Weights of a small class-conditioned image flow-matching model.
Model: 7.16M parameters, 32-pixel images, arch dit, norm layernorm, activation gelu, patch size [4, 4], layers 6, width 256.
Training: muon at rate 0.0048, 13100 steps, batches of 384.
Data: trained on microscope photos of single blood and bone marrow cells, 194171 training examples, 25.9 epochs.
Rows from block 3 of a small class-conditioned image flow-matching model, named by matrix and row number. Rows with one number belong to one neuron. Each number is 128 + 32 x the weight over its row's rms, rounded and kept within 0 to 255. All counts start at 0. Numbers have three digits each. After the name is the row's rms in percent of the matrix's.
Before each neuron's rows are labels from the 100 images, of 14848 (inputs lightly noised), where the neuron reaches its highest value: "place" is the part of the image that holds the peak. Only what is clearly more common there than usual is listed. The data: microscope photos of single blood and bone marrow cells.
# fc1: MLP up (model.blocks.3.mlp.fc1.weight, 1024x256), inputs 128-255
# fc2: MLP down (model.blocks.3.mlp.fc2.weight, 256x1024, transposed), outputs 128-255

place: bottom centre
fc1.566 082:141118102124068124064130128154138154151124107088147089112124117104141152137219187136122182137149146168123148132059120175130072110119153119161131174167196145104118074195100126083167095107162176140115101128102133165138149088148162085029152111123128137179124092119136075150132146116108121118094133058157120142147130230131090115089116130100136175102113029113111077119073195121116108180192
fc2.566 105:108119189139128105200093167108088127111161060149105138073110076114158090121170070140128103140059139111140128106191152155131101132130112129118124128121145104087160124165153041148120157137132163130076136123143188085120119154128152115099127071157148092192128079106169101132161154113160121161138149157155130089135134184156094101157114167099161184071090079106143115172129175113096105082126

place: middle left
fc1.424 111:140061134139085114109125121149130172220117142116116150076114086119122115099096164073123137148076113116085120085095089107139125136070109140128160122091105114090105078170109151104137167134087077126148082130132129089134135137134109143144108062093126118124134132119179103146136083116121136094082102118145119124141153077100074089115113117135079183129077117110131200152116136052131088163127
fc2.424 104:137071128165129132133144128107137126135204169143122134139191137179122128195083119106136152113140131048134087212119154087104121087052167107110046168140178139131107102088145131108097153128087097112135138086123113149133073090117091090137134102103090132132180125141219078102134165135128127172058105153127124135149126104116137125106093130120117106168098113126126122113113108127159103108086

place: bottom left; bottom centre
fc1.490 109:124125095154131054157118092141148102096125134153138147098174140136027083102134152110119044143129123145138222065133130161202138118158167112126066140163178182065104064093111117200090137130143111081165153117126141126123128109175117155113114055117168113151093135100144097107123128139068084167127142096159057153128081090089169107209142171182125118151163145123109070097119114106117174107146
fc2.490 104:134098162119115087171142099184138128068089154122124172132151140141049131123161169134133199119141141173153077144106156128097165064131071099120171116193171179134142188140116141078104109152136082179142114148143097101130130144142227174089120121120097129154091174133134096157106103139186184113116173133136085120140124098129180113155108172071140121068167137138152167161130145118113170158102

place: middle right
fc1.523 090:122145117170081126137096145173120111162121118114144142103100104114107130170120143119115143126083155134124121111109125128134105082087142131135145110144233137053130091185181120112117146154136108117130125128131134117120092121096180087100104046141151138151145101101070099102088128155129137163112057129144156127059065135112164102078132110112130069124130147113179079162127137161101120159122
fc2.523 094:153119136101143123124125123143131157210150066119126185133133090143108154116146110085133117161132092163059128126133194097147209112119167128134112162196178149111150156108179139144104141130122093174111065089109169094139116131069147135128125212112057132154129150093176079168109150117141130056130062136128126125058125128127157105085138133128078140137113118125142169087122156172137101109115

place: bottom left
fc1.660 102:103078135143095062169118092058134160149155121100147106122111123188161194106175121128121087160086137100109174102136130120129130154063136148128155128097161087077119128098099116121126086148118097119166111060159101059117089105147160147182125091098182157074175130103078140126142066176114128090135165161115130167158116119089193145101106169111077128126130084088108162062121124051110088105113
fc2.660 099:113067107115122062108192120155144166122136163130160135155170086127130164149196127174112060085194123135167102142130125093123097100187083117106117180139147103147135109154078130120115136164080109093156108078109142158163088158088082182171134109110073218146181130175116110120087132156136130187122157173112146130123131152121161126151171162145118150120148189163125129190133158155153080180107

place: bottom centre
fc1.580 100:059086168125129102134106139115125155121131106108150183112101136190212160135165141149128116128142162144137152151209139150104136138130133000152187115129133096122130113121113065108143159102110119117046129128128132102196155142160152144127118132183150150147151243135146131151135108134136167116114133122149129184114148125141141158087153053099140117132049135112125137114129120119128255113117
fc2.580 088:146149139116126137059165144123130087153099114092137130115122136186133123127114156096122163165154142128145126159175087130111139140101101088138122145146160149082125178097078122110194127145129148100162075080135091113124179087178124138180175128132152121105141083160105130182172111148127133051207108147161130117173132141115121129157110153077124114133110111129108123124138110134090110193121

place: middle right
fc1.634 090:151117106090120056137174097151181147140160163143143126129180187090116100126122156100133123147088167140105144080111146109133153104128185093125113007132107139166112183114103094150119143073088122063132082099140123094138125146123137145127144110175101173064148127171077115097087079133112137109152171089095150127134139119161133097158095122131116154213112147166156146059136096114166130127089
fc2.634 088:131130143145113133123121123137144061110109130135078129149058144048150114108174126166111073070139115171102071132117129173142110125091102136093090166118144173137132146145102089116122100108153131134112198180136145118145125117127100197111168150088123113111131101191129141084149135138122118127069155116137126087139125091073182122129127139125124133070110118100106223131105083103104117121134

place: bottom centre
fc1.503 105:159159148106126081148141166062171153137143153096125149138120129190121086104155134171105105105119099086110107145081126152100133101131136131137181140123126114075140164159153077124112145151136170196116146180115132138118168151145177184081096153120123169100204106128104189175125154047156138145045113132092109088135118130165173128086112096128047144110120128068154172225130165124174126113085
fc2.503 100:148169098041128138080139241107224140149073135123099127148119108149119138170158203155129199223082120098132118098147151087135105174192112121144093136091149149127131191147173092101156124070103132125127127155112110120142069119113196165134098129150153151123201130132166166143090105102119127139139177113098066171096127162145085162112118109067152155109102123065162152154186091123187114160102

place: middle right
fc1.746 095:121049101144131166158121114131105147072173175096109083071162070103126137100124165110174137089131132105091133140105099154093157118107133114122143109075170119136144101045114115133140165141140143089143088112137127129136104113121133136106184174110171173154098122108103133121149141161186129127106100162104131156088124088132093130113145110162095083069130141083188125078113109129121128103202
fc2.746 088:126160123150133129127178120137176128071168117154128141126160111134144107166106121082151142128120123122158098101127121072114070080125096128129105119094164130156072097171179122112078071102206182171107081177140117125134104104160151114101074099081091182145145107052164144123165140131158141126088110110082129166054126142170102125115145127150207069184089109094085099119155158154152122122059

place: middle left
fc1.229 093:137106147141123196107153119132109102152129069085049097138147116142116171113123078110138028063184131119079116082109182190128149094125087125163132099108159119179160059079115138123111085126150086148145135144158115128125191133220087149157118101092132138100127165012029144118115158186113133129116148111160178140112098139067088074134137127094123147160154180096098147079113125139173138114126
fc2.229 095:150102154099119095169110108170167184134184129167173129110172114148128138122125162114132159058150104172103138178107070136174135124132131127074106146148141142161113148138168076142111158082156117125135139132137127127085069127177128122101125126110146177059065089033254139090139128108130152157121154146134180095153125070123102111141131128161119170129136169112086131129043146135116167088171

place: middle left
fc1.513 085:121128143088124186093082194122127138161094073103077158174115029149111182142100152136161172069122058149139050112129136147126093096109093116123113138154183127164130178119092129134114114119119158246105123154081176126156141035131154210147164075138130103102143116133100068131132176196123126109104118126147138123159153151158117142109143122206132116127134122138125060122122123079119112118152
fc2.513 078:113120124144107165149107175127117133171120102149205124170125050134154121080124165132120087012103136129154177171123098077132179103135156166134121145151163171137113107155067122113115124112128157081123150108102142131117120028117189181119117186071106072093129106151175078123147162192136102109197116124109110116192132143082110115142164126086185185128097125099103142122139107143117134125135

place: bottom right; middle right
fc1.278 112:107159151151145174173120080081134117141135141163123124147152143165169133123142132120132191147134148136136155114148154107166083098135134120138130128060152118187092135179141136115115083105127094184148108136134107137143094157194166119114098153131067135128093077130176103143169130143112109134119058096155138140152091180187161155104139133136148098158083114143140159101139027221172133148172
fc2.278 115:115186085076136069133085070130189107106134066149130173107157122139147120133093176153119110129104188122143168124114156077094155153139168141117144127106100132110086130131102161140121151135162098124125152137123140123147110207131146123087128112144182130150128092102145153099152149153130146141155080128094106139145136135095083116128113103101125110061100119106181071151109088112169140120121

place: bottom right
fc1.400 099:192141164119151121136146174116120160130159179141165098095150120111101136130142141153144093146158141187118146123056076138146102136112176055095050105129116119056097174056148147086104101135062108126125100157183106057174152123201114104158119105142105145147137132147134128131130116142093159142139137128097069141120164060144111144122055088083126174148235120125114065134072140147126134121139
fc2.400 089:105129146163120125155125134103137041091127203124129104112129135117165151170116156146121117161123124119151126117020161130131132134123123079113110099148130150110127105079130123164142133099147117126129163100192170081154100114044124115096087162112162125089143148153128087122149090126131155158099122127084152168124135141149137122122059175182104177073077113068067138123107097143131133141101

place: top left
fc1.579 096:126101113125068109177176151123121147103129166135144142171090214103125040112154184163116133189067090121097124104125183131080169121117145111149116057094084127087126113138113127135127164146122142117113151125097131120148144146140143117173072161110147216119096095129198118151164142102122129114167162107154138121116142132123181107104172126121131120073129146238194124088113105144182125114068
fc2.579 093:137117129136124122136220126130130161137063127091134139163088235109147161129161128127086066165200126131133103141129115122117105072189120121092100151121075182131130086094094116132124135193137139154141128098123075128130112123138098126122130115131070250131141111231080148169180108124126128113131162133146147113105120127122139097103113105125147150149126189224193056119194101187111129123091

place: middle left
fc1.729 105:140075194120182107117150140169126116098113173159159149124132136132211125127061127121123130101077133130104110084039179108129118145113156101163180209103128122098147112102177097105039095049137084152157143109105174139117170129154104117128136152126133155088128211126138097174141144122144120112150123137156073172128113121130158156073059123115090139143127076108128135083156183131131143103114
fc2.729 094:110127121140143179136101084104163069142133143098139095099078139068124080126182159119115194085116132184136103168157066090138024108086094142129105140103141145131193124145146152131114186193121123140156141104097146126084047115163084122134079172139080132097144142215149110103136098136134141119108137113144152143117127112088128128145130124081091127084108144139146102159123126205179105137143

place: bottom right
fc1.50 073:137117129141177130146127138193160127137119128134112127115144125151130142053167095147126134115153126172097132142089097188103126119072172128109160157137149090135158140053072126118119139080102104126106145121158090126172065151112075109064124193121199116143077143119117097055081109187139138188204075068107127152159037094137115139128129112098117211130104141122110117158141121108097117149187
fc2.50 097:125116130121138138151124159169124166109184144134122126193123122147137163182112135196133169099138123111045125113122137122142127126151056128158127138133145094131111225142119112120122135109154130137144057125070145126121162158204153125126059110123115083155106099082141121124110120160115132141085161149115175112161116087117151109130140101117183123202113062166135138128145091073127144138105

place: top right
fc1.266 087:126129110179158141116174122137141162127108123160131137163130118155135130112103154163145123109114175187166109121117113056145193215106088131157125190145148112185152066122133101096117082106128054120139067128104146120085099103123125063090091080071117161156129115089167157108136147156130147128144039111131128148118078128168092118155129095146080148106161098048136188185132164141145139117199
fc2.266 094:121150135072118073110148115181145147131101114100033099170094187142111100143095156144131145067124090179157170137139177158130113188112132171127177071174147152203116140112113101173173139151114087109143162115130128147135079139129154128103052194171104103115111122178127117177116187105121143112151100122156107109145121124117118081159097112155149151151126064081148130114128184170112162103152

place: middle right
fc1.448 096:118100174107086147151184136082130140137136126131082137094123094084123130115130097143124143091156142137091150110098143105108129178084128127157171102077178153140097169169127116171119120125174200156123135105059175145125161119168153207130125110166124094126107122098079077128136146096122127116169089112102152136127112150066136165153106106149161104120129132101036060091190115019183145166184
fc2.448 090:116130137111142166080203130117126137127161053143171132093115128071138136108147136126099098113107154169166123130135105181125093176098118132097134129116196139109054081126111091131189149131122188101123172143081140144149049142139166163123144134040127070107145094139212087119149083121128106130082116160092140151143149154166124192167117150078121130140093143146027152119141128063082109095061

place: middle right; top right
fc1.107 116:107139098164129132108150130209085147166169184100072128100154136104128103056120155108111111117107146144125145107152140142109166174162129133113126137108154139175176127173143071143151144138122107124105111149078132208108156063107193137082140101121092103186115109105100178175166144121097102129076060139102095117148094062090138145135147154167107114143087095084107125207226065110128146142066
fc2.107 108:144133142114143103196134137093119145114137119168096139097062126183118097152184099145111124127149103128157068120091130114146104115074205117117134150097087061127110189111127078143086126137131074119112093149162102112128096148102104108062154132037120109136098131119062157085236136100151142109115107231153130106120129167053124133086111158209133163155112163125162087089116169113151124122067

place: middle right
fc1.457 114:148210182128063175086165151084127159120155113144117165145118158172135106121117123122128123144118132137124176171104087163039209149127123140155139124113148127101126202099165115172114105147137129109148142177142083203165125099170151125136111094139166108144053136121142116119167104025105068080130125094198123134109133219128147165126102113128130084135171098128149158131124121127088248158141
fc2.457 108:156186094133118159115151151135053108153175168130065147141106105180118129055132101121110072084114089163127079092152131148174117150100110117132173150157115127114222128141166102141162066175186150143127077172118180086124161126151107153165107129143133137051087137097113210142127123115127150081138080041130145107107110188060139108166137093157175110068171159186168145155163121172090207132126

place: top centre
fc1.461 108:143102120121133193083126074128113143165162152084081069132099105173156185154143121195132107167168117095128055155149157128112175163135120128150150096046030106171147102126158099120158163124171132109102118138154110107137108096081153178108156169178113128141152153122079124109121093150132163131124109169131145128108127120130123048053078082126130118015139119131171115146151110086086124181138
fc2.461 098:133119129138147183138098131155138115207127144142133099098116087135163155168119093136114133163115093077104111130103105104151170139130182116192105153128117096149185093122106096126129122134113129084118124152128171140080116129149098196132077152130168159133127145152146124108099126133134086065164135177105170150115139082128101141151133068164061152176139103113165133138098096137087147131129

place: centre
fc1.719 077:086143145123132164115143131166095123171195146143162129115130109081172209154131156096114146187039166136143164140153092155137111109171114067142147164120173146146141122147126118119208173181096037077120130103106112063134099112120143187140135195128119171204128136125136139119091167140080095168139135139120184100133097084093169159095184111119105181136106106180114203149127130087116132107060
fc2.719 091:172142129189127128097134146120101166164186100121089134192112175101074102031145130088122163166161118137102091138156135104124130116122127067128092105120171168144138165130132161180118101165141105178162143181115142061139136175137172151137114118109172135113103090106124188056089086098062124148102101124116121125112127104177133147128191145062127142074119164124117121113176095129185161130114

place: bottom centre
fc1.602 108:136111138143137085182135009061114134118091145102108087113133132129109109103160162162131118121119111098111048082079121120109183040122133107142122133159137125109146166083163121133091140131091103156132123167115162150133157118131180148108113153154129164181111129094169136124114086059098167217159112168072061190097090125195128101097134157150076226146163150108144172155163101095166104115137
fc2.602 105:123154107106139108092122155083126199113000133057058115104120128122120139143125111112130120147127147097146073175148117128131143166158145165116117114150095101063126149128188125119168158095051094116140090173120120125129129143121139125128094156130124152184136148121161109094130079090161070133136140214137078100138114109185139061151143176127096171115147167105145181189125090128101112113097

place: middle right; centre
fc1.299 103:113086135134173147124144170138150110106167130094112117110139060141126159159098186189029120056176168127186115170108111105148128079114118117128132120128109103094159185101103127147110146126193162141134031128133067132088106129155091136089154107105092127148117135173142160103091148144121127144116159094154123127120120110144162133128126143182151085170140126109176082133111130102124118062063
fc2.299 111:133133124102137125127093118153069181119187106088075104135139130138148121192131110153156137097115152089121197100142112212131132097164143110178115125158176130133086140071159142099130163148130063117125073099117139133116184152150115156103166068166079105164099159128125132037048132105131129149122085148143106142155127049162151126161125134197207119125148114126120154091121163154126137084114

place: bottom left
fc1.182 119:123115115180086247125104179192095138132100170133131076145047119100161125122122122193170096097148138152159148138091078102117121173113123202138148135131174186131135139077144120163141093114171128136163131171173144117145141201133134168138125131198169121084141130120113193111127084126137176118158090102132110123131117186136078167131190167127071132141146126040096140129148143091131095150128
fc2.182 101:116139141130130106088166133067188109102094143079077095150060143065180142144117116130119097123188137115103107152157150115142184131148127054124141106139063130128163140122157122117125114109131144128136099077146151136138156077093040117148126153058179128123126106117069124130175117179115077083134125073107144160134134047102156123083077174120162119111148135130131154084118083208160087150126

place: bottom left
fc1.311 093:142098100126090149162076156094051126096153140155122112130189110129125131071147097148097120113170112151124199137105139164107152154065108133156093085120179175088151212118088112149151081104115068136128075081065161132124138130164243141141053199179175119119127119159029087112150143157126123088130158153097133134117100168047126126152146126191135114126099124119156069089147087039126084156148
fc2.311 091:096149120132118122129054162120062121112156139096136133180182135127129122133140155127117132099097054118169095134128116144127045125144104191099124175145133191086124099163145108097136154130115042160132148197120157140110097195126164125109055117099101115114140135197213088119141131094143144149139105152142131130148128162213057166113160106094119111162103154122115129122210094029093145096092

place: bottom centre
fc1.348 106:090074121132116142140116104146138125155119146141105138152163167135099165161123106130129156108155196128172097110109154129125119156121119199112060137123131103142125124065103141139088145117085107118131161121095104148169151123149171141116145110158135147147030125125177126132110119097121139115128082098142128119141091116067139108144089154132148096091144094117075104146187135155148083228134
fc2.348 095:125172131128133216106137085093111086153072098124126114148204114107137166128139150099163136073082189127157172133131132133108091109064127132132114115112131177113102083139032120130132132155123118112133129132184085132155172127136128166129142178135092130145150133157014146122089168129127128071144046181113131154150123164165130113151155140118061129148116166151071097130174134152032093164155

place: middle left
fc1.307 095:113098136123180114123213165111182088159064129155143098154095160123106097071140169162100057109114160128146134118108131088133128150112152112093133168111073129094083123102135164114076150111098133139098166132080115133127124105143134033122188149018099150134126127099174136157127165124122143113178135123137097117119158066121089200135136136124098103053134121114167096177074189219100123108130
fc2.307 101:136163140056118088175213103119120128174084120098120093099081216112131117167100151142109160138134128138142150134110139147144156180119106121138121074138063137121100113150128110106167082148137138170151099121123104150173146110142144078074142117112131185128162125184050112056115060129139143190133121169100174140087126066147119128157118122127100199229135108143131128093158165109154168138121

place: bottom centre
fc1.624 086:137117137100077109128180168218136118205141104039128128175170130185126124112091124037109067095069109174148116090140138141149124136151210128146149116080141136091143117104152116172110168151182089106097114169082114123160155146135123178165145121139135113131116140101130143074135038119145129122093041148171152141121114125121134125111124137108130098092100167162166108132123122108074111139131
fc2.624 093:146098124153123086150113152216118111128166109175161167123155142198110107160108204017109162112170112156100136154129123155143137114146134080110179103162112158067117134104135153112133127027189145106132155101087194142107154105127113133112202120103124120134080128127121194127177039078123140177148078119119133136095122086103148184139127144150097090146102207090136116144135138125166072187182

place: middle left
fc1.31 108:173116144116164084108172092041146176115150104176175143181139128130131161166153080101105184159140100119138088132089086160173112139051132167027067122126144127137138107115128129139119127130122100116237161134071121139123104123216159141109128157125178130133191093153131105147081105134132113097131172136137134160151096152114099137141085124101096162121142060102149107152121140137129200141108
fc2.31 122:153119085084123099125124123108152168147094152148144088081146128102127137159209098131135137125115098137122113080170198124025131116157101107110150117126139090119186095124130138169141141100144152115202124102124142129122117127131120097149162078133174146073223121110134129188100134151121136141141092116179134133080123184115213104137171182114107118077135134133130124142108163154151167116162

place: centre
fc1.87 098:091142142151108166108107135151066175146075128074125166168121122219127167111148119125141095089130192188101163155151113136150158109171097124087163126087125119077097123111107073168112179059123112144050124107129104147184105151164110074092116069147098159176118113102085102069155101189113122105158118133168084113149173078156116135080115082118140102150116162127140125158117126122135120124120
fc2.87 101:141115120124127108142125097131124168140130139124141135129128124109107212038103132136142170154123120072134095145091120130118171196132176111142108132173152100124136093110121103069128038124156090110091190138126124099079110113188126150124115102158138148129109087111135166156150097149151117080146112137092110180080117090158109123166098181117141042163121149178178135073129084124192105129133

place: middle left; top left
fc1.184 079:096135124074132087108167119074089131139107115124161171107130218149127134122116189133128167123155165155181159204155104051132121075165157107076139142130184117168152165133086151159098137122074194140115152112108125147143129067110157050147112167142113094134129127163122119130149152134118157080169235137157132124158146125128065172092132180129194066123126136109153101121139140150124112119097
fc2.184 090:116146124172126137181175109069096116176126135113168123113144165127126121139113073131149104161124084159167093108151158187121161072146080131142166140158126093104161115081105120140188129108184214109123052134127149117164153111125158068112110111113170100175142140165104146137155135187101130164036171091148090158140130144084095180125106132073149173146117140093115134127136158121112126182110

place: bottom centre
fc1.83 081:140141149185111139137047063116128063151068111177182099102123119081131198158113127132155138155081117109145156155122153103133040119188123086130099163124117063172154116155118125159152142156130068138148179161064155139117152094097113153109131251061182142108121102142146132094121076081142128159106047085071134099136123119145045149119122118047117093080118121157145126121104092136056127150183
fc2.83 093:107097111113128166113111108009112112118023144145124149109111141132142141151145131181147135113184129144138106103166085096130145122099047129139153095183063115205095152086104107095141160113138130134125087181101149142166168135159052144147160035200102138109145163154121130160137078064126125071138079124139145143149125119106077128127146089182154063104163146145115169128114128127194127069084

place: top centre
fc1.108 125:102064094145103134148133054117107129116104066118134099112124124091129218106111084106138153177119128144180058172062117088114148098110099168093109173120098141140119085123148127127163179122126109112086160117112164108112133122129098092145111104139133147147128207149125090156178101130180157124182125085129133112127108064101195127124107136151175130100183125124121071074193101080145136144132
fc2.108 110:123093134149131153168101114133067100104071133141169135107069063101125122111150127093128095163155128097137110097171158164115103093086174102105153125147107119113095129083115137122068125098120159099075044147127126140128114113069041115120147170114119165118128190093073158129084148134082103149114161167137138129139133070173196089137151127141075178119142154096043187117142130103093098151136

place: bottom left; bottom centre
fc1.541 107:128137149096151097210127130116135108125140059187128124182136088180129070121094168115119117120186142077115114142122145152123148137211116117097124208206118163104154128135149120103154128134157146100150170166132187116127121147144071166102089103116101153165122115110183118156155061049121109165085140132105162114097090111127132154112132105186144124096125114111146067171182159058140130144125
fc2.541 120:114173119116132132072119198091126149116132104107135134161131028137142129103098135129111135141129146067061116125111103106116070140182118150185116090200169155131129137154179121190162137132123133139156116130145099146119128123145108120132097159109139154149160130163113105165172066125177142134168135077140167131162117152127143125112115137095058118140119125095137127150185125107139137121155

place: top right
fc1.757 121:140123128135119112113180135184137139116108138118151116101202080171095132127176159123123096114118157154093121094100155131143182138178045082119087123095061089162128160121066117086117196125067068121118141129117148098153142121139177095132146111167088117171124117115084045112173150147115119114089053153114093080159129105127157140162071085193129117140098127180134162244156111078159128149091
fc2.757 109:166095161111137116208179175080051148153116129111120127098115143140106144115155128100156091152182103113102097120130116094115108122155154187153147124141096060158160124086099081138171199153095102177154157137179110152087140166125087107106167134183097158098123110166092126143196140129160128068069143151148072145094139155119052087148151131147117173072084070137225176103146128169186145140101

place: middle right
fc1.127 108:124141146116127131094183128147126112063114093130130111145093070139161178128063131138145051105094115138139134153119126152117106130123061140127133078158086095132101172084107120142142127110099084086166109090103126137126158148134120129032141091128090088111132101161122075133135135156158134160117181128094112130120091018119145188248125085074136099128120102155081154036136175129092127171126
fc2.127 102:139137057143128129161131149176165126097102108106113140138130145126152083109114174110164141111098142160130033109159126090126134194103218116151132107094122153149086145109088168142067081100125163165149104136129130125117117100128117105199157123149102165115148139142100105182103126148102106096190139123151126196123123114147163171239117121157116163135155134177138163209132203109170107116109

place: bottom centre; bottom left
fc1.393 115:078146171175102151181076142050066120119124134155097082136125131130167118143113117116125132085113111078150106146086153065111080153106159135179173114153178215100150128173201172144102093203154136151150125124116120099096123118117122173102102128160188077110122183138129173110123123126169108162155181134112174178169089102087110131090119108112087124156126110066153061093108144103135164106200
fc2.393 113:116141110067134135087159104122194125161071140113157106163152125156167115141125150115115102126138084131156145119127136061135180144122129103123120080119152177187100140155162197088135161111135214124130075114138121147119138088113121170219132125106128147139116165050111167172075129127106137140157153104120129092138137088107135147089106074141144154171164134142018196138091135119081166124180

place: top left
fc1.486 099:117119150109097040103171137140111186151088165116103064108076100123114108148144179103128141197135105106108091115116134175114078031138127122103165075104160154132188117222131119129144191124155153119159142178145165150121153117105091131129169106138114151136151116105222109136119122127134108132099127083073132088104151104177151167155132123152108151108114116160136087132115166147116159212163
fc2.486 095:151116118122128128122056139058116132147121089130046122138172124152129168190132146151133220081160141116129083169131123132127043119089128122178078126102181211158105120064168124123119155117126077173143116142082136116109079125112118113098106172153135108124145123199196117107114157093111144228123147141161129158145136158175128171117121131105133130209119093127130124084140168073172143063165

place: top left
fc1.403 105:083126134094161180182160148077100082121153136157116137097129140149076151175150135065126107114139122082151149076128162155099146055135156123092109080113162067157136116137158172098138165149255126116128143112120169135160141078103139097130115131136178138119126159090236123165108100187132105102122157094097125121102131158121102124074154080099152133168132165138135113087165094174111128138134
fc2.403 094:122114127090145089131026080070088149172141094106136120170146186133104094121137119118150136143147150179137166136124123199132088179098144134126142066081126118099123063192178145135108123133134137134131111121111148130117141117111134038133112120110151132070135149164141077123105086108128144125135161083141142127134112163120102219133114091145173190106144131169142190141132129090127128104163

place: top left
fc1.205 145:133184129128162138123136152168050110130072068114079176135124117022126139097114107099117215152150090130084145130124129100116131120127133128183093132131150122007200078153163078121131104150096113127142153042115136155130147084116130157129092131094104087165155132154132130113130090132140142150157125116127135124126155157110118124122151128106132250114117147113093107084120058111129141138122
fc2.205 128:151143128118120139113128132166065149120089102111180089134131097001131110116149179071136025145123079158116126134135143170091141091121126133150116121147110111043130162111174065087142128150136105133158192167158123106142126122078095120080160102173172129129131109118094110136129091159155112075113127071099135139164121121142114128136134113150111218164137169075136149178088072118126127104118

place: centre
fc1.505 093:135115115082130059074155130144074093077110149115150076147134133146092122095150079064118118095113068082105109171125094122110153082104090118193128172136171097126109109128135092117126148120161139144136063085236116162123085129108100125117137143100122064147163093134078132098134088132134125140120123180159166124160132143126146169156124145066118158116128122139138134116203140122111172148161
fc2.505 086:103136143117123124152199145093165102091146132117136126110137107126078127150205150094109084166180123091085087107137090153165131118083101089014157116133156099115107106109148129086138089136123134109122195141168136092080171115103182142110165082179139140131134123137145119104123127142132152138084154126127165156216132175193104128125107120156162108237068126140114127124156190089143097122160

place: top right; top centre
fc1.228 095:127129142194117224075083172190086115183148136109119129091083020112101168109148084120130103107114140080121081113067133142130126157145130132170145136123119044152151161148129097123126165170144095133131111106117095147137128068151158067126120125186126143171134122143143084152131111098142100126136119167128164121063052105135117150146148133092163117096115130193163142147188151167130121165132
fc2.228 094:104125146049132116126142077142179153154140080130064099055131142153123169142061139113115125056081106181179147164120153125107169136108144136076135057092131100129115129160172080118138147130137075165104106071163079129109181101166121074099176170179126098117124132135146131080130081112128141125044103124146185139111131131145160195120114138124197127145093107169125137082135168120150130159096

place: centre
fc1.128 098:193128153160141120126090173131096132106134122137099082100100168120149165087124123181122205151101166127137145100163151109206063097167107140221127127058102128139124141108083119124119113121086120104158168127158131164162123124088141122085133112107149116112162160164129109139125156115115129096126177119132093151159106114149150137144118144080106091114141094141115100083138117109118083113151
fc2.128 101:071152130129125106159067118176046111165090094109060140203129152135105102164121125139114090147180101180104128098115143132184159149128132115108112134103114162119109107139125138107114146156136193135082099121141150144167100128190079153171107129121031112154078089126140113079135110123117122116128130101099116188125127072099124133150077166116164142158126205155121103156170089163061159078105

place: middle right
fc1.423 097:142097103103127137098108120155183110155105120109126112101178173116162199095155177123148133127139121138102102128113166086070122164171147132160119159163115116096112147187117090132105181126163082138035138066137113153123198138091127085103120136121145106134041148148206134123164130133111093178137108147100077110167136142127151108127141131120147113121064113177130148084090097142127111162144
fc2.423 090:146142114165118110160010112174175100100134083156138105097207124121133061156098072118150137118124088134124140146102101215122115169108078125081154128155159088099161105135122116162172061118127019114100108149178089123122096178099126125156120126118178123119133110134069129193171127090123122101113101130114121150134132172163128123095117133138084122144127135120198151179137070194153100134117